{"encoder_arch": "mobilenet_v2", "encoder_expansion": 3, "decoder_activation": "gelu", "eps": 1e-08}
Rows from block 2 of the decoder, named by matrix and row number. Each number is 500 + 25 x the weight over its row's rms, rounded and kept within 0 to 999. All counts start at 0. Numbers have three digits each. After the name is the row's rms in percent of the matrix's.
# conv: 3x3 conv (decoder.decb.0.0.conv.weight, 144x144x3x3), inputs 140-143, a 3x3 kernel for each
conv.0 137:481505475533547475495506486477496507488509508496530526482529529519488481542490501506490487503482494523500501
conv.1 076:489479509486515467519502506481506504544485493497547496475498488527488544480462518520483499486527516512516504
conv.2 121:519502518487511498487490512515513495518485498484538505504435475477497530470495494512462539485518488491530508
conv.3 119:463532482530469547489445485527515464491452526524489502492494483487520501520496493491446489502458515486501476
conv.4 084:508531512524527504466475472512484512509500518505493501497500517550367532486509493499485504478502507504478498
conv.5 099:490534522494490510488536495467480483526531537469494509496559502518457520494501465506463546499535495492516492
conv.6 081:497461515491536467516501528500512510516446481527520512504511476500486521484524481500498477504464477512498550
conv.7 145:453523472485522488488480485490538502526471509502526477498499514464505475499508496508510466516501494510498523
conv.8 094:541466490506560516478523538469549501470484487504497524452545530533480528520498510525496461477506481545480498
conv.9 064:560465506471458528495496487503493499523457549517502498497503486467562498481524486486485501481548494493513500
conv.10 053:472488505520527505515512505482530486529522473458527484505506509474519502504519488511487480484514510490479530
conv.11 145:519456491526472492491538504493497539530495503528483509511511480470468519516490492487557476509425567481541508
conv.12 121:498487487504531513532473505530508481514469542488540503472523485547514526507462461499524480494458480519473489
conv.13 066:472535503537470418489506537514543475513486463469515497518423502477542481479436503511477487500493512493491468
conv.14 115:508511496486515513496461520523465500540511533481471500484501507482485506512496507540469526506517470479497503
conv.15 079:444489535506508475475467529490544456457461549471552532516504482488525480516471541488549488515523473508502514
conv.16 124:489488503492543484497407547485490527502474499496505494487488507466497492497498503503493496479480499499522486
conv.17 138:512510491506542463517483487511510522398446504506495501453517495459480488496495477520488518522506487476494484
conv.18 124:490572493491481508485463505521485497512480530485483535497492521521544445476513473500471533501492503488538463
conv.19 123:522479512468501493496517533512491524453537465481478542488515516526449496503567489486531501503473489504507520
conv.20 085:485482490490536489504474515492518482543488468507500515523530518496473536520473501534464492495481504530506503
conv.21 135:512557502513494515511552482515511503496436541512512524531473519465512505510498539486479489491573487495494511
conv.22 147:485514533495567457542492525526506524476487512522490477489489532505533525493502486540483480463495465507472512
conv.23 076:492513487484515503523571531469556464490493479500470498482492469518502476514461543476538496481492506470493477
conv.24 108:502499491512509454475488532489530489503474482491491505527515487469480460511486553487550504511486459462524495
conv.25 082:483518492456479484525499488487486502504545520523471466470529433494478494490532519469478502504541507486474499
conv.26 135:518458519529492537472491468467487508536451511533487526524506497519474516507522482478490522503509487513503489
conv.27 136:480504484555459531461503485526449528485507438519505526531524514499471513512500487487484494486497485491489477
conv.28 053:496513492514533489484484522491533532503533500463463545500464555516525480492532500498479524505503502510488487
conv.29 149:502509464516474535484478487499475550509551441519510478530486512452542510501510476502557474469443540501479488
conv.30 060:531540494473450521506517537558484486560511544463476454544485504518478485531482516523512478479543515513485531
conv.31 095:495481510579481487517486513463521482517490527515543483458518492481515516470524474506512478489554489483505476
conv.32 064:464508487511505528500453507529498487511435533519458475520474513516494512519516514484481552492519455461531501
conv.33 116:525504483499485502507503495464497540508474474522482515454531466473547481491499479518540468501469528505517488
conv.34 090:501498516476554467506467507535503493505470517494545498518456493533486505503506522519506507510488479495538516
conv.35 103:501501503517481478516495484508499483478530526494534508513501452463520502511474483481507503477492487465502515
conv.36 058:508495525488487474469510513503506500529475514482539515469533474510485509495543477515516469488478539525510492
conv.37 062:512485533505534495518442510529523489522505468537504504460552517528498453519465483503531508463513501498468512
conv.38 099:530471506487492513487522496518462545499548472518499477489466522505517476531522482488512473508533531487488532
conv.39 077:483469522465496527515518486448508477546497555501503483487498461523496549501502468493480491544524497489502482
conv.40 093:520518460461469490520471518503532455506497526510486520504480508480526531484483491489494472473553498500494490
conv.41 150:471484516472562468489518515496494511470512493495474504498528491546495514546472514508473524492532437498477504
conv.42 061:567488524484469512515490486485491496475491489524481539489507545522558465478459507456516465475534515500523484
conv.43 101:469499488521529471490500471509567480508512500527461498479508489507492508503513511533542516504485466514472494
conv.44 146:475510489544535525471499483488561461504475471506507505500480501467476490547472490485496511528504462472498559
conv.45 099:521477527494509509512508519464521516595474491516488518496477483519511482520521499516513488486540488530462491
conv.46 064:466493486544508463486483540477483510497528507503504494503505506546520503500435490506498490493478539548500470
conv.47 058:505526424475448538510502519487510526514505522528492495507479503487560494470500525536462530483553503482509487
conv.48 132:481539505511484498482531487524476506501547489504430495526476528453554473553493511485465523511545499477498483
conv.49 078:462514507525478479491488498503487481493529512510450516509479508519510499523521474451509515516489465522482525
conv.50 101:498507476551461539436551488519495521510491486459523464522483530473541483514513523537494512484517459504490505
conv.51 055:512478471531526513494500500496516510454490489525540472497505555514500466497471534541500497468490487486523497
conv.52 145:521526508502482527521511507504496521507460516523452543521485505472512508528516512489480513575438491484490493
conv.53 077:502468545516488495500539499522524485519504525463491548474508505487529486489502525495514509485546491465504543
conv.54 089:494537477493516470527518463517488500536511507494496499511475481497480499455535452519486483472479516531494502
conv.55 119:519473521467524511499511494490529503526482516494458528514498495488521507487546513508514498461478519479496486
conv.56 073:467512456519511547505517490518474510530499499476493491502498502523526510486541457503498496509477491451500477
conv.57 079:524492505530458503523504487505490510531499517466524473516484494458497463538535473506528501449483473520524479
conv.58 088:506501509521455513521502496514524453512496533486555453516528465491517498478488457521501525466528499498520516
conv.59 085:526458523543527470526511505494496519449499547502520494485498518505494488492503479517498487504512500516509521
conv.60 092:508491494521450541516517547518506479496516490470508508493540475529467535474528467497520485513478515528474517
conv.61 085:525494513511499483494521539496500479506529507514457495502502477475516484462483513499474488519474526507498497
conv.62 060:513508478510497490502470535489560477511479503506479517492570483470558488510488484499523498524520485495481504
conv.63 144:497477505480475484492484476513515516478504482502483505503467509529501507482470518497503485496490507534492522
conv.64 096:519467500493470537504513514503517521517552513511476475483541471531545553512473520500477518460515515487509496
conv.65 122:463527474483529546496498479501519519476494489471532500500484547532477525495527492499527494485515507476509497
conv.66 127:508499494472532520532457487517494503540446497528509489437462485539500501456506501550535470494502511513501528
conv.67 064:485524473495446526498522486520483499465488515499480500490528491544467499478500503538461516521497470467515528
conv.68 100:471507514488479525511468523504527500453474471498526464532494523451490462524473501499563476524512482504491524
conv.69 102:506510542507483483490550495513485501549518492523460516495509508496497493554493521476485457501541496523443437
conv.70 065:527481483529531534512453477530479508457507462536453513511547497502436466488540519486514500533467494468554475
conv.71 119:524491501525483482488520513490534497520491546523497501491574507541449500537446511514496508489501489517504518
conv.72 126:497481496485500507496517472511481517512550514468516473492493526504496490532505517500483475459495482559491475
conv.73 056:477510449518519464466544488500518468468521487529519510501518487490520453502528499497501477508495470485501539
conv.74 105:487518496493510534501526505524508510468546490538474503466522496482494483534510464497479514471531488502479503
conv.75 148:467553484474484477534518484479501492494487496481521521497452494508506505553476486502501509534482506486510502
conv.76 127:489512511482473441508479530469500497515508496495469533492502495511473485523505475489496503497527463537459509
conv.77 056:484545495502502534451485485504458477484498497495554443501501495498462543497533484505475500533458512512547509
conv.78 067:466555497496521504485529485488561503508485463465483546489478519504484523473517505531514514506454490497494502
conv.79 082:514514531469513464493537520471527494509504494455484493493519464554497557469448519489531480502510566478511477
conv.80 134:479522495536514508513494536453529504554484468551490536544516471476449530516503512501470496517540503501501543
conv.81 132:467492468496542496482483503521512520459494519528490491517521523501508517539505522505453539477463484540487478
conv.82 074:522508488471464475523482526491493498520577489486540467490510476475482497480513510525448514474551494499494496
conv.83 081:489495530516516507470510485490530483541406470485508493488530501520490504525539537491523522512517503483502481
conv.84 100:506511495491495494480484505476542499504501525449552494479538463500489496487497482475482513519549505464483511
conv.85 087:515485483497477474506514514455564528413489507483526502497512476426568480470498524510504509470502534504463487
conv.86 102:483575475523453526464519468470525467456550461480480529497470538451514520527493523532495515488533469516497527
conv.87 053:473540487505480550505509483486507512516491511502550440496487501457545502500507484478522536550505486499510516
conv.88 060:502495507452521520530499479461541473504488523511518450534478530506496528533498505480513463478530548490517480
conv.89 057:484499493475509534505490491463518507499482525483514447505518513473541471505500510501491507507485534523539478
conv.90 058:539507506418510518545441556492458519501530494490486507434504509491501494461542538479510499513489467488529477
conv.91 057:510472485501494494477494506452539512511459499522507494546485499484509528510490472520524503485506468515441553
conv.92 103:479471556506531485481470499524470487457551482520465511501522467479475528484491469516504483519505578525495464
conv.93 105:486498512536444526477540504521502503496502530517487537481526487505536469500448499477479486493479530495517515
conv.94 074:474509511550485483494520503506507485584428529465515486511464491494516495504492514458511497562481503480519474
conv.95 098:496493496507494520514488482480469510500479503498513478497518490479466507518501500510513548459520515469496507
conv.96 127:472529511476500530504519514501508485511496478477512508464529506479479488524507505496497513476537525525502506
conv.97 059:491510542479530503502475507486454525497545469520479526543519526482504492491511499453498520513538481466514470
conv.98 073:466496498535483511456523491514452508501528525473546472486537479571457502513498515527461525512481513478502470
conv.99 067:488510443490454494505511471524527469427553530465540506500513504506465535518522491475506500497490517483543504
conv.100 083:521516525517477500526534479426507505486511493502530505479457532535482521521467468535476488518524492472490514
conv.101 056:514447504444539452480450509485485533493485479494533460505506513516542467481505498511485503492541475525489498
conv.102 091:495483454477485509492501479514543524521491482480566488472493503512547535461465507492465526505537520456504470
conv.103 074:543485524512501480509501491504481524493538538526489530455509534505522467495524509509499510490480530493504552
conv.104 147:522491513475474469526518498498491491481541512476464536516487503517486506537461511460523484545518518473517486
conv.105 092:517487479460538458595482537514513498473559494492483508490513516545483485517475514454477517504504486527495522
conv.106 072:523482505498511488493548489516511489468487507534470492492527489485526516479487473481526512495472493483483493
conv.107 116:480513507525540479468518514505496494501492552500448496529580487501477525564530501486520489478459522490521486
conv.108 090:518471567486525429496471520485540493513521511485522502500498499492556527546467491539522479478543545520478476
conv.109 140:487525489481491515496521492478489488513520448507513485476466535486490493521502513488485503538470529498511476
conv.110 131:520475511528545497472496486470510484492545493493491496488478491493536511510477496475526474509498515512478506
conv.111 147:507466520480522510505516469504483483505488503490540462487469527524481500530491476549501509538467487488476469
conv.112 072:515506528507473519492518499538455511522483499501468510509496504475530466496488525480513472495483496473490503
conv.113 072:496515474523459510529511512479485497514505459511518471505510455497461533501507466540518495518468543491518478
conv.114 082:482523497525479488469506497516492490521458477508508514499504510544444505493501482508502499458515510510521534
conv.115 099:532559472484470493504511488497480492511476473501514518499501484486467504525510490484486506494453499527494491
conv.116 083:515445467522516497533434471509491535504481525552518492497500490508506475496517508516505500498497512500520493
conv.117 059:529530544488466548563496469477509531481482491485537514497558502471487462529516534519514480506488475542526512
conv.118 065:505464488485532496525488478525535469494441512498544484475459479478504434506466538502478532486484497516517474
conv.119 085:509489467475557490500485501495507508535469471464578470520492532471493486509537499479512506523511496535506497
conv.120 092:465477503541503472490517512514476511528477496461528481536503510520547518467529518521518497497497498482510486
conv.121 059:489527514500553505507498513492488484521441510473513480520504524484451521524542494518498553528433513497539464
conv.122 083:510495495509511512509501511484500490498470495477526488517477522502481458512515528491503527480553494466516479
conv.123 054:467484500512512489467491503495499442538492508508492497468498492504472521519482492461509491494478536522472466
conv.124 133:502534494491430487488571471499441500489577462488456493472484521505475504527524497450483479509553523491448480
conv.125 094:492490503497520446513482485471508487514512477501500490517497522479497538507456516502489489523499505496491476
conv.126 097:521516491488490493522550495529505504493515489537465507517518503466547489502503519509509526480543505511490503
conv.127 109:482526545501493504502476535464480502500555495477522522467505494556500496512494467493492540523466547478525495
conv.128 106:556510531490455502519517499490433487495557501530429472507519489488488468512510483462543468571482511451517474
conv.129 074:510479511466551484482509480551487529470502488483488507497504488541437554484513483534495502510497456501522488
conv.130 057:451488506537553450527502461490540507462497503506516521506504499504499458489515509477503512496532488488450531
conv.131 146:501517505514522503506536500482539474506499536506547468530487480501552466465515499521518480521490540518478491
conv.132 059:519510509520478499506488495474496490497492467519504510478482457491484494457483521481529490529463497506499540
conv.133 106:504509527489463484496518503476520524519510495533468556480516507491490533515476483479505452533510515493499471
conv.134 121:515473483505480534483504513500468516501516453480487514481548513514494514521501505478493521500473482502495496
conv.135 146:518460532498491517543474523506534489528527470501528536496490495490499517457471483529489518489474507499500500
conv.136 080:509527498493484504478532458490495530504521539472548446536466523466479487516493485503512499484472483479466523
conv.137 072:498524466503482542498500498467497478559495548460514492483481495553517538516509478503481454494505520505523478
conv.138 135:479549493464526519494430529498508484503447504508540497487491482530476539433545491526475551506457492498533499
conv.139 144:505535473493510489496477492541481539478540524503507488481522497499526490502476520537478517478485505519494480
conv.140 114:453541487486568485508486496495507471528440516507518462532502479496446487518499536543487544462507507475546486
conv.141 063:443489545542546482458488480543469545475494441514488519532458523496540508495487478541466498522469512512469479
conv.142 136:503500485516475547509507496486523493521445553521528512506492506521466530469509481523512516467494487525501512
conv.143 054:526492481469518487493509531514543514547430500479530499482472521460586482519504508501496479496496529500500489