A small image denoising autoencoder, trained from scratch: encoder activation silu.
Rows from block 10 of the encoder, named by matrix and row number. Each number is 128 + 24 x the weight over its row's rms, rounded and kept within 0 to 255. All counts start at 0. Numbers have three digits each. After the name is the row's rms in percent of the matrix's.
# convs2: project pointwise conv (encoder.blocks.10.convs.2.weight, 128x384x1x1), inputs 0-54
convs2.0 093:162132111165143141121077122109146106154122165098162140126145147141154116140143109106124097093123121116156173092139124121117134167139090114112153108136109119125129160
convs2.1 103:152121143130115097143165101130125124118163136146101147129106171141172157195139114167169120165132162084126129108140143153131140105167145121126144195151107131134086121
convs2.2 092:141140125120174133131133105114122126129140135090124112139129114129130146109111172089144146151104143149141150119204159132119133176150103181157129118116123128140142137
convs2.3 096:132088141152117134138105135091136146129138135085122144118144126126113108157109174097152089139146151130139100149153147137120111138142117127115107115159148143117101130
convs2.4 102:092106092150147137120166116125126076131125111137083137087142116129110117123127113150129090170163099099092155122169144102104143140099113119112125112113075189111108099
convs2.5 108:097147155120139132117117125137100152169118071169102174128114117132118113113113139134105107123125140115127059112132168132154135109141147132148120137113093178110161094
convs2.6 096:142117134129155182130156136081078127159141140130169124114126101135178151182101139160079139144151092120149136128104078102124143117133147159126129113154122118087159188
convs2.7 109:128131107109134111120108138146146142128129111094097138139136131155138137142139179112168104137092144103137121135154154129116113134115131124137096175094120132143133074
convs2.8 104:101135106141109114132124138123093143119126087176118118157141142131120147148138120142058114099128151104103083113160154105152139125112144120172094165148084116132127163
convs2.9 102:169131112137139150109101151129135116158137170107143124111126114135162109136144139142132167153125126138127090105131107134129126139175138081125130132105133139114118131
convs2.10 093:105155114140112113127032153117124130134124127111159125131155112116138111117115161129080142107124124106116148137094101120099142142109128171128124139123124135090155122
convs2.11 097:144113122125122153156089069101116112099117143169158126161160126093115138156114121151167172151147122139136127136150132138128075100143102124114143139172124109137145128
convs2.12 110:175138106148112133106063144107119112141142151086130119092115133145162132121149145068169138096136165126123138122114109139124128142145141144112110129128144103114146120
convs2.13 110:161135143123112116136131133150121104150128107056084122097119122130122099132146134107195128126108154139169098131145145118119140127113106101124102097138139100123120081
convs2.14 097:112149131135122134134100141125123107139121118096122163138114160155132160113113127142122130135127121120150125116151141103128110152092128136132120114150098085160126119
convs2.15 119:140127140136137142099116132101142147147135152116179120139129114116140098117099143065131145136105164090125109115147018138114164094154121160099095114136151108093139127
convs2.16 103:148116095106130141138113121111115132126168143112116104136136130123114120130103180134142183148170136135122169134159175155156115107164113110122133108216175144132098077
convs2.17 104:095129126133131118133148112134140127123130124114083102130141158146106147153135143080103144112122140120087143175153073141136121111118139134128140223201095098130107126
convs2.18 109:136126146142155147141120072183161127102060137101162119108121102144144113114130094131113197105118160124113110107130127105100175113142132118164114071159143133154122173
convs2.19 085:163136097135150139145170123110109136172121107146158131076106102141156109174069128139165129154168158162104082117115113123108116130130161141124125138119148146124117145
convs2.20 107:112105136121142097116157101148103125142111098191131109145130083163135146141127131181100173154088132139105122100099177095119123117096120125156124149192128135133126107
convs2.21 100:121140143152130140120080106176146140152132153139151125142150129132134148132118097171119148129131150116107115101153070152161161171121154124140138146136108143105121143
convs2.22 106:108099143121092101137070140117141134152155153106149103175123117130111116140144120108133148146144128121117106133146112165139097105149135101158146186098137113129135147
convs2.23 100:102161117115125138138089110160127116144124127122127168138144121135138101116145107155140116181126122113109139127170104147079109152134159145117133060127120150102121123
convs2.24 108:177134119130112133117143121171151167160142097178149149175137167160130138152143107134136141135085151107109134140136121135115135134147135140119122132121129136131159160
convs2.25 092:135139137102124108116125154131135110151112118099163127135088146140125183095121122113085114082152144130159070121120046131134152121134096121133161074108135135149136120
convs2.26 093:077151137137155135089115156152098133098076118140158165156104106115132148132130113186071100135078122145127172133096173107160180103101110129162137086123134124110154168
convs2.27 105:164134093136137076129164099122138130107111164051170167094127168119134118140113100112053144121128121127116176149117118127116115149114122112153157103126135134127155129
convs2.28 104:138121124137166149132155145153144104170115155123137123142131124157114089172129116135164152123129117153060134136157116137083151121097151098125137084081148152116103179
convs2.29 101:110094115129124094158109121166126162120117110170133140138119163108135133111117139083150108141116143124113154140148127138100090134140167155135153133164065116093113155
convs2.30 109:140122128138132163114137104091123174129123094139129139097121127143135069137086132150109080111127135125116144164081126138124107180155149169128130157114080157118156117
convs2.31 084:112157169109134152092150175080118164129162143147094133148150096145123131075171109114151093115166119118181093115138095132158146122154162125138108149113145125110138135
convs2.32 094:073111120119138126126158143125127102104096080129128134140151127111145118105143160171085135105143146143127099153132181113165148107120151130173117099128144095146126103
convs2.33 099:121116110132130119119091133131126160100118125165101160145122133138129124128145137156144086120141114120143130114123203115099139120121137151098130169092156146137107152
convs2.34 099:151140130146082096137149137140134151109143101104160113133122085125125139107120134113163110140148160141116097124149048169158107112169139147142107181187143151106117077
convs2.35 097:183118105111145162133155098135115136135117126173150106130095146138127143148137119133109159149163114143127129123136169113161124120121147078120150112070167121132143165
convs2.36 113:117164119146123159143167114079100142119136146152134091164162121175144096160127172178108130104147139142135098110135115120140138139149144149129162166087102129120107147
convs2.37 106:096167115123123121108178112116099139149162116157061125179123144074135206126109134147118096162155080117131124084150142160169105127140147131119099155071139120126103116
convs2.38 092:115116120135107136082103142102100141132106096129094091170133101099102141105132151119120097123118107099158103151125126151139124139159114140103110102153098092115156134
convs2.39 103:146128146123089110127144135146133129135170147134155146121110128125136180150116093117197117145114132134154138105130090132126147139129129116090129121123173092149117127
convs2.40 103:125089122138156157141091145114100097135143104200101110135120125101111114173121126173103133122138109128116108125144125132155122155102121147109149115091112095096184186
convs2.41 094:147122144143116146122129121138127147104133142115125123171104104135080172132135115114127147130117129150107116159155125145147117149130134117106140175154176111132097136
convs2.42 094:127149130106144118102119128100136097138092155147085112125128082135138129111119124146088104106129126118141121108093136128159144070161107099146132137161123110117091103
convs2.43 094:094113097136165124150128092163105157121114123164119161147115164154152145150163156163142128145103137109084153146093160106136138130128140136122118127208152109117137159
convs2.44 100:135102132117082125143132118106180105102131166083093150169132122142095107140134154103149160118125154144109108150172129090131111114122126127137122117141129125124141134
convs2.45 104:131124124139137114112089113122100158133132113163078144115138165130138135139142135168140137110107155159116126133169136148133100189118117126126175129127092111102149130
convs2.46 100:121134149161164106109146154107116095129133172162168133120086099151146085118119153094152165088140118124163185138124109115126156107153168159119130148110161133111132130
convs2.47 094:133131144139135137111114111086131125143123141107130116100127103147155176106119114156100158132164120134123131122096133111106128109134093149139135093130123156100130093
convs2.48 093:112152082135130107129144098150113101144102136149100096160132113156126139156120106138131082179122116109108118149150111102108119137134117095153121092168136105139114143
convs2.49 086:123124132138127150158149145128120091124141148120189125158091133178143142156143124162148112165156150124107141130159131123145121147131133141105117127142151121106124141
convs2.50 095:120135135104128096105162148144121101135103093081120153108138105098096171131120121169101138105101112157153158157131133118156110124122115116101140174128134103159172136
convs2.51 091:169128170088146113127122111101137118108154141082172170082170102121109090123129122105133129123145162121139102130149140133099162154121135106133132123097147162144125116
convs2.52 104:103121100146111117120149106110154150123120098136105132096147139162147138145116162120145093117126085127126134127125162129091117112106123141104170144172123148125149165
convs2.53 101:117130112127102099101168114167130158107145122102116140105128143123150129121123167137081143121094147119104100132123102099141129155112135137149097156115113150139161103
convs2.54 087:081079139127132139110147099113128144106089107164154126126145143150138163150125096130119151138105121139137173132156113104136141105136120104102138123143216128124083133
convs2.55 098:139148113123159146148108105140127125101089136114146107096109167126104107069135092092108066119148165153116106121122073113138150132136107138114121050122079065100119152
convs2.56 097:144152116101128108085157165128105170155139147130093119121126143105078148100100114154074135087125156132116113110126110107161112109119128133105172153083088089147161133
convs2.57 088:135124146152148111136089110078177166147128119128160134132122141122144132093085106111104183123172122111119146146104131139096103124166078134135117138138133162142073128
convs2.58 111:117128083142109142103134144166137116141136158156131129142125154156131154136126124105208109133134166115122148134120050141108140117133119129098126111105134110149106147
convs2.59 095:130147109146129104115187120161127144108103111149186130115132104157127094138141122185062115140136115145117142126087145106125140116102124117127123143150134140161155154
convs2.60 095:121093162107142125107119143142134156143163167125120116113177103169110143129092141113159138107159125118161137109110135114141148113116136138117126136096153130163131102
convs2.61 095:078118096162145174117101150088124160137122162112132115141138111124158145159122140137144095152114085143134125117142155152101121122134137125103129044148148129110126163
convs2.62 102:144120117144099053088166129130136128117110142130059119100147100160113123122110111142150104099129114117133104121096157091116128128140156150132111127133110103125149128
convs2.63 105:116149143125126136099105147105139125133162139098135143112136127103152117140120140108137110122155140123124108139118117131120131128119124148130124126093130113130123111
convs2.64 101:127133084110119155182130125132115110167140137152121158152121148105135123133123153166192149164120098142107153144173155131151103136134145145133106143146132084188153145
convs2.65 087:153124145117129142119164128160130088181129118121098126103125151171128095135166141137137126133136121139158141132152154131116101091170083160094124088132153077127107094
convs2.66 103:149132141123117140156152090145122138139129139091145136143109126110146123131116103123202159142119141119120158133127120158124120118140117124101114125128148115165119144
convs2.67 098:134163122135133128139134161167143156146111146138124124115134141129147126092141133157119090110107127129138107161112113143087086113178130164106086091147103155136132121
convs2.68 101:157107122103193162086140102081135129116131154145190131090124116073132150134134134116134116110161095177098188139098122131141139152149108153138144119110160121147117151
convs2.69 096:127150159129121115124100120127130148164130159098139114122150141115168124136158133131130109149105120188159170122120157137146133133105122100133123127114134116134165118
convs2.70 087:156116100148142155141058085091161137121066105137159146105126138134124075098113113116145114137136117131091112147081109122084095142106108105143134122087100104123152120
convs2.71 107:115130169127157118137188133115126123095140136102103135114114136155129135137144156161100131118106157140161105121123185120146102141105162085149118205140171077133144114
convs2.72 101:124133102146113117120120162089154128129139103146147126119129141160141143168095136133136148141170121104173096170126125115155149137123141149142109173161168104131116095
convs2.73 107:139150080138114089127131127079135091117098157114148139105149118106119101154124121083125095112172119128161116147127129142118120159151144166087138120114170145120156148
convs2.74 099:088133131099140109128132101083146140114122151128148174100128125102093159127108132101134165144167105113134112132132094167128125117102159116090118136127168102150110116
convs2.75 098:121130100143154142089138116126129160151150147096192116113130080086126104132143128099137179146145130149106125146129071161082112114143125077135123137127176144138108136
convs2.76 095:118129116121142107101153136147111130119116106158126138148139143139110127106110117161049124132118116134133130126125129115107149133130132131147134135143135126123147148
convs2.77 092:161094129128155086139174105131149127129156146116156123115113155113118137155105140110079157129101139157172156135129128141111150151176134126126114124118159132078085119
convs2.78 111:116155149131131118142168139088146108136143117117132132068134114108091162118164142175100128129141086118150120154094127110132136155126114132097133150098127148123139127
convs2.79 103:111133121158121110146087091123143130125156124167138095165140166103137191123127118130146122161134116141137153128143145126113138130168169134139120105160125125142120111
convs2.80 115:119138129103120134163115157126150142182100135094102130123100094107116122122141161069199116081088161139114132133160129151119088111147136166125129203094105117148142142
convs2.81 105:128113109151136119134119143159125094109124141104138116128098153152102150115117120117116127129092126151111130139113125107120164129111164142148142138172162106085145153
convs2.82 093:139097148112157112124106110103127129118131159159163158103142104077100110140111173104107122097139148138164169131114163135115139096091142160139132110119149168110117126
convs2.83 102:174146164099127096099139136102126112111123136130108132136107114093117146117101105153140142162115132102133133158108100126170151118115127132136111141074088138082160119
convs2.84 098:118159116135122087149174104186107086144116080168117127176126138156133157120147119125133124146105090119135075147135115110157122126121158118131126124116124137149080155
convs2.85 113:130153133115129098129118119148150139139109115143100106131127106126119129117125143168083153118122128123132119129136095119152124083116105125117117140148129123133129117
convs2.86 108:136103172125123107179177110155151132133128104132141129137133109194131118173129141178151135119160149105156152175139169118121142097132134136128096177139111114187112134
convs2.87 081:125111166098139139156146110105127091178168147129127159091150122096144079142133104123135147079113108163134127100150136127150132139130123129165125104147091123094112138
convs2.88 095:147107086119098128105109114135120135140108128080093095177132133147113148144163120085158136121120106132109101140147119131132128122142105142138106132144071113107129131
convs2.89 098:145154170137150108104122174091160121153133134123138152164120106140086183129123103094100096137164093121107153162135149114140149133143138167123157148138167111158087173
convs2.90 091:098106094156144105136194103121114082109125119191131097174128131148154125140140140174120157131151111114103130181143135096148140137133135106154117162142134113119140116
convs2.91 107:113101135162120153152112153174140150115124047191125139180117150153101181124136111150132119164112159149116104114156093139103152104104148152109131132165111130148112136
convs2.92 107:101143147155089174146075131115109125143115084140102110178132093168111135102123109150139075106106149116121108123198130109153123109092112074147101103128114150085173074
convs2.93 091:096118141106152086129149148168129125099144110140112111102110145157092107116147143145064089096123133100158102129142153139158133122119122122156108145109105106156134117
convs2.94 102:174135150113122119097150126114106108082153126129138084134135134146150111111129115092161158156163163129154122132138140113108117123159135127163139089165136157069093063
convs2.95 112:165106160106120126108173107142153169102129100111111107099117128120150151123141164116131152121157142145147097147127142151115133139145099110129134195178138165126141085
convs2.96 100:111146124132115139133096152082139110118169157115111139126101134112167150118166115118173132100121134126141145094138098151118101158168120123101124096102121122149124100
convs2.97 115:098096099135106150117070139142156107085165110142125144148163134142151119165119119111126109128166132149112138109138096128115127102088121119101087107138125148082069093
convs2.98 102:151097101120150147115127162154126070105137097150141113092101125169145088155107130128110136111146162123116126137114118108115149162115158119126146094138145126091108121
convs2.99 085:126117133108118144144068141130138148120101096176074156164134111145149052117090159120177118138115142131121093157162121135123114117119164100131096129121076114100114120
convs2.100 088:116149147156174098088176149143097174121114118120107141128096132126135149099103158125140087123091125138154125130117106131121143137129188145153103084110130116102129117
convs2.101 088:119113144105140126142129116160099141119114153115135118136139139134123174146138096132132120113089100109112154041075172151173181124115120143133144150140102149098185132
convs2.102 100:076110091139123124160124164140121157147154096133090170131156091157128130088143153135125107151096152099106117122118124132097128127138119111158118139141112153163155143
convs2.103 105:118098114146134179118109118141122148126098107105106142171090127143123124101137154104187139171088138138126131117164160139124147100128112115153125156161126114119100098
convs2.104 097:204151121115141169159130077111124148123095145125094121123090113108127119072133086128162134117107149155106143119101132094122137162147144152117147052133127128109147115
convs2.105 103:144139130113148117109118137143118137112115123111126129112144120125124095124114161120081129102136144110074145130084114103122123125135147160131176141134142129133132142
convs2.106 105:109122118117132124113114153138125126134146132135124121120141120091083138127163121134081133115120114142090145135121172127167159117124142135149158130161125165117119132
convs2.107 096:112087102107106116099161170121143111120147176137181127142130149135124124121102129137139155122150147119126120146141023131131153109151123107115126123135179123100141129
convs2.108 099:105146115109102124152101096158120163106152092121134092152134124145135156135130153101097135130120150144113116151157169135134123139106115152125127059112079129114162103
convs2.109 095:123140116152087134166128125137099120107110122107119082152123157187134118101189138098101104112084154149154095130114123143128129111110107122137130123082159097061120084
convs2.110 086:174093102105072096154127177123120111123134105132133125138141122189090134131149138112193143168087095141145079108137125149120114152142133140134107099106139080141129148
convs2.111 099:113123154113132099170116123127129150148135112080166101130150144153169102168128057122080206135159117106114118122125087123078108161103137103128152150100100174140099133
convs2.112 092:178106135169140165128130137176123105082145148195161143128097095121132127134126109201115112167115147125104128112143145100157142145139150121127097065135141138025133175
convs2.113 089:073127129113123100138087110099125109152143123090093160105111115147107083129123141146132102080145119135140135154128124115104116141103149130135128097145086162133100125
convs2.114 098:116131129142155150115130132148137153112164123186117105170139143101098116160132127198062136144136122126123111138111184124134153099141102107124159149131101106133160181
convs2.115 103:169130157112145139110104132138116144168098142120179071119114119125106122112106089148096149124130114097118141120114101106122151144131113134121107127167108169108108122
convs2.116 082:129115145133179085096145112103106110113107117173126152117120113169097095127139153200073085148140157137148109114113130104101123121107119159130121131163131147079151149
convs2.117 101:132104120108141128111143121180126147137136126135137136167161127158171124156109123160090199089051158125116126108099120103132133133114123145152133088151146154132118131
convs2.118 117:122135149109159124166089127104133095143115130117156117129126159134144115125129146096132157152133113132098125145144116179125091149174109117094156166115117157118073134
convs2.119 115:141184182125119136083099151143115142133104133089122115131119095116128139103132128108114155072147134120126099098098145110160136127138113147149128133141148145090132110
convs2.120 108:099121108107075114114175155158086146163098119118146108142117118118116128098150134139162096106110101156081128121148117140159122127141142115118122177117131116137089147
convs2.121 093:117156106152125130135168126109123129111114068130087119143110169125160153129128136128093126106125155139114089120110144143123122180145160164174149171131084146155142136
convs2.122 111:105115101148143129160129122085102138124126116153120106153125140133135153123151138111160092133145148111146130110105130119137135129123130106121145158146142128125112133
convs2.123 105:120103140126138162135082098133104109088125153087108148139113133143144117141126110134169106118164119139124149135117100171119138106116130162121132080172112089099136120
convs2.124 096:143120139158142141110154135106093123152144101159151134108119121115103093106134176126099128123110111155123099123119185123114094172111162115125154113100155136106106141
convs2.125 097:130114107102134161133139130133159093169161153122165111102149119157110121148121132100149158089141166136147120119168133125122118108175122135149126168160156113157079113
convs2.126 104:153153116155123138132128138091145132115108140113135167101130100140115092086138136115142151126099102135146098084078044141081105146118134121112144088102101163138097137
convs2.127 113:125153112122139143109187115109100125139126087188129112127118114147119132103123130169130127138136141154109129125108123134154119101135153119150145100157144120144127086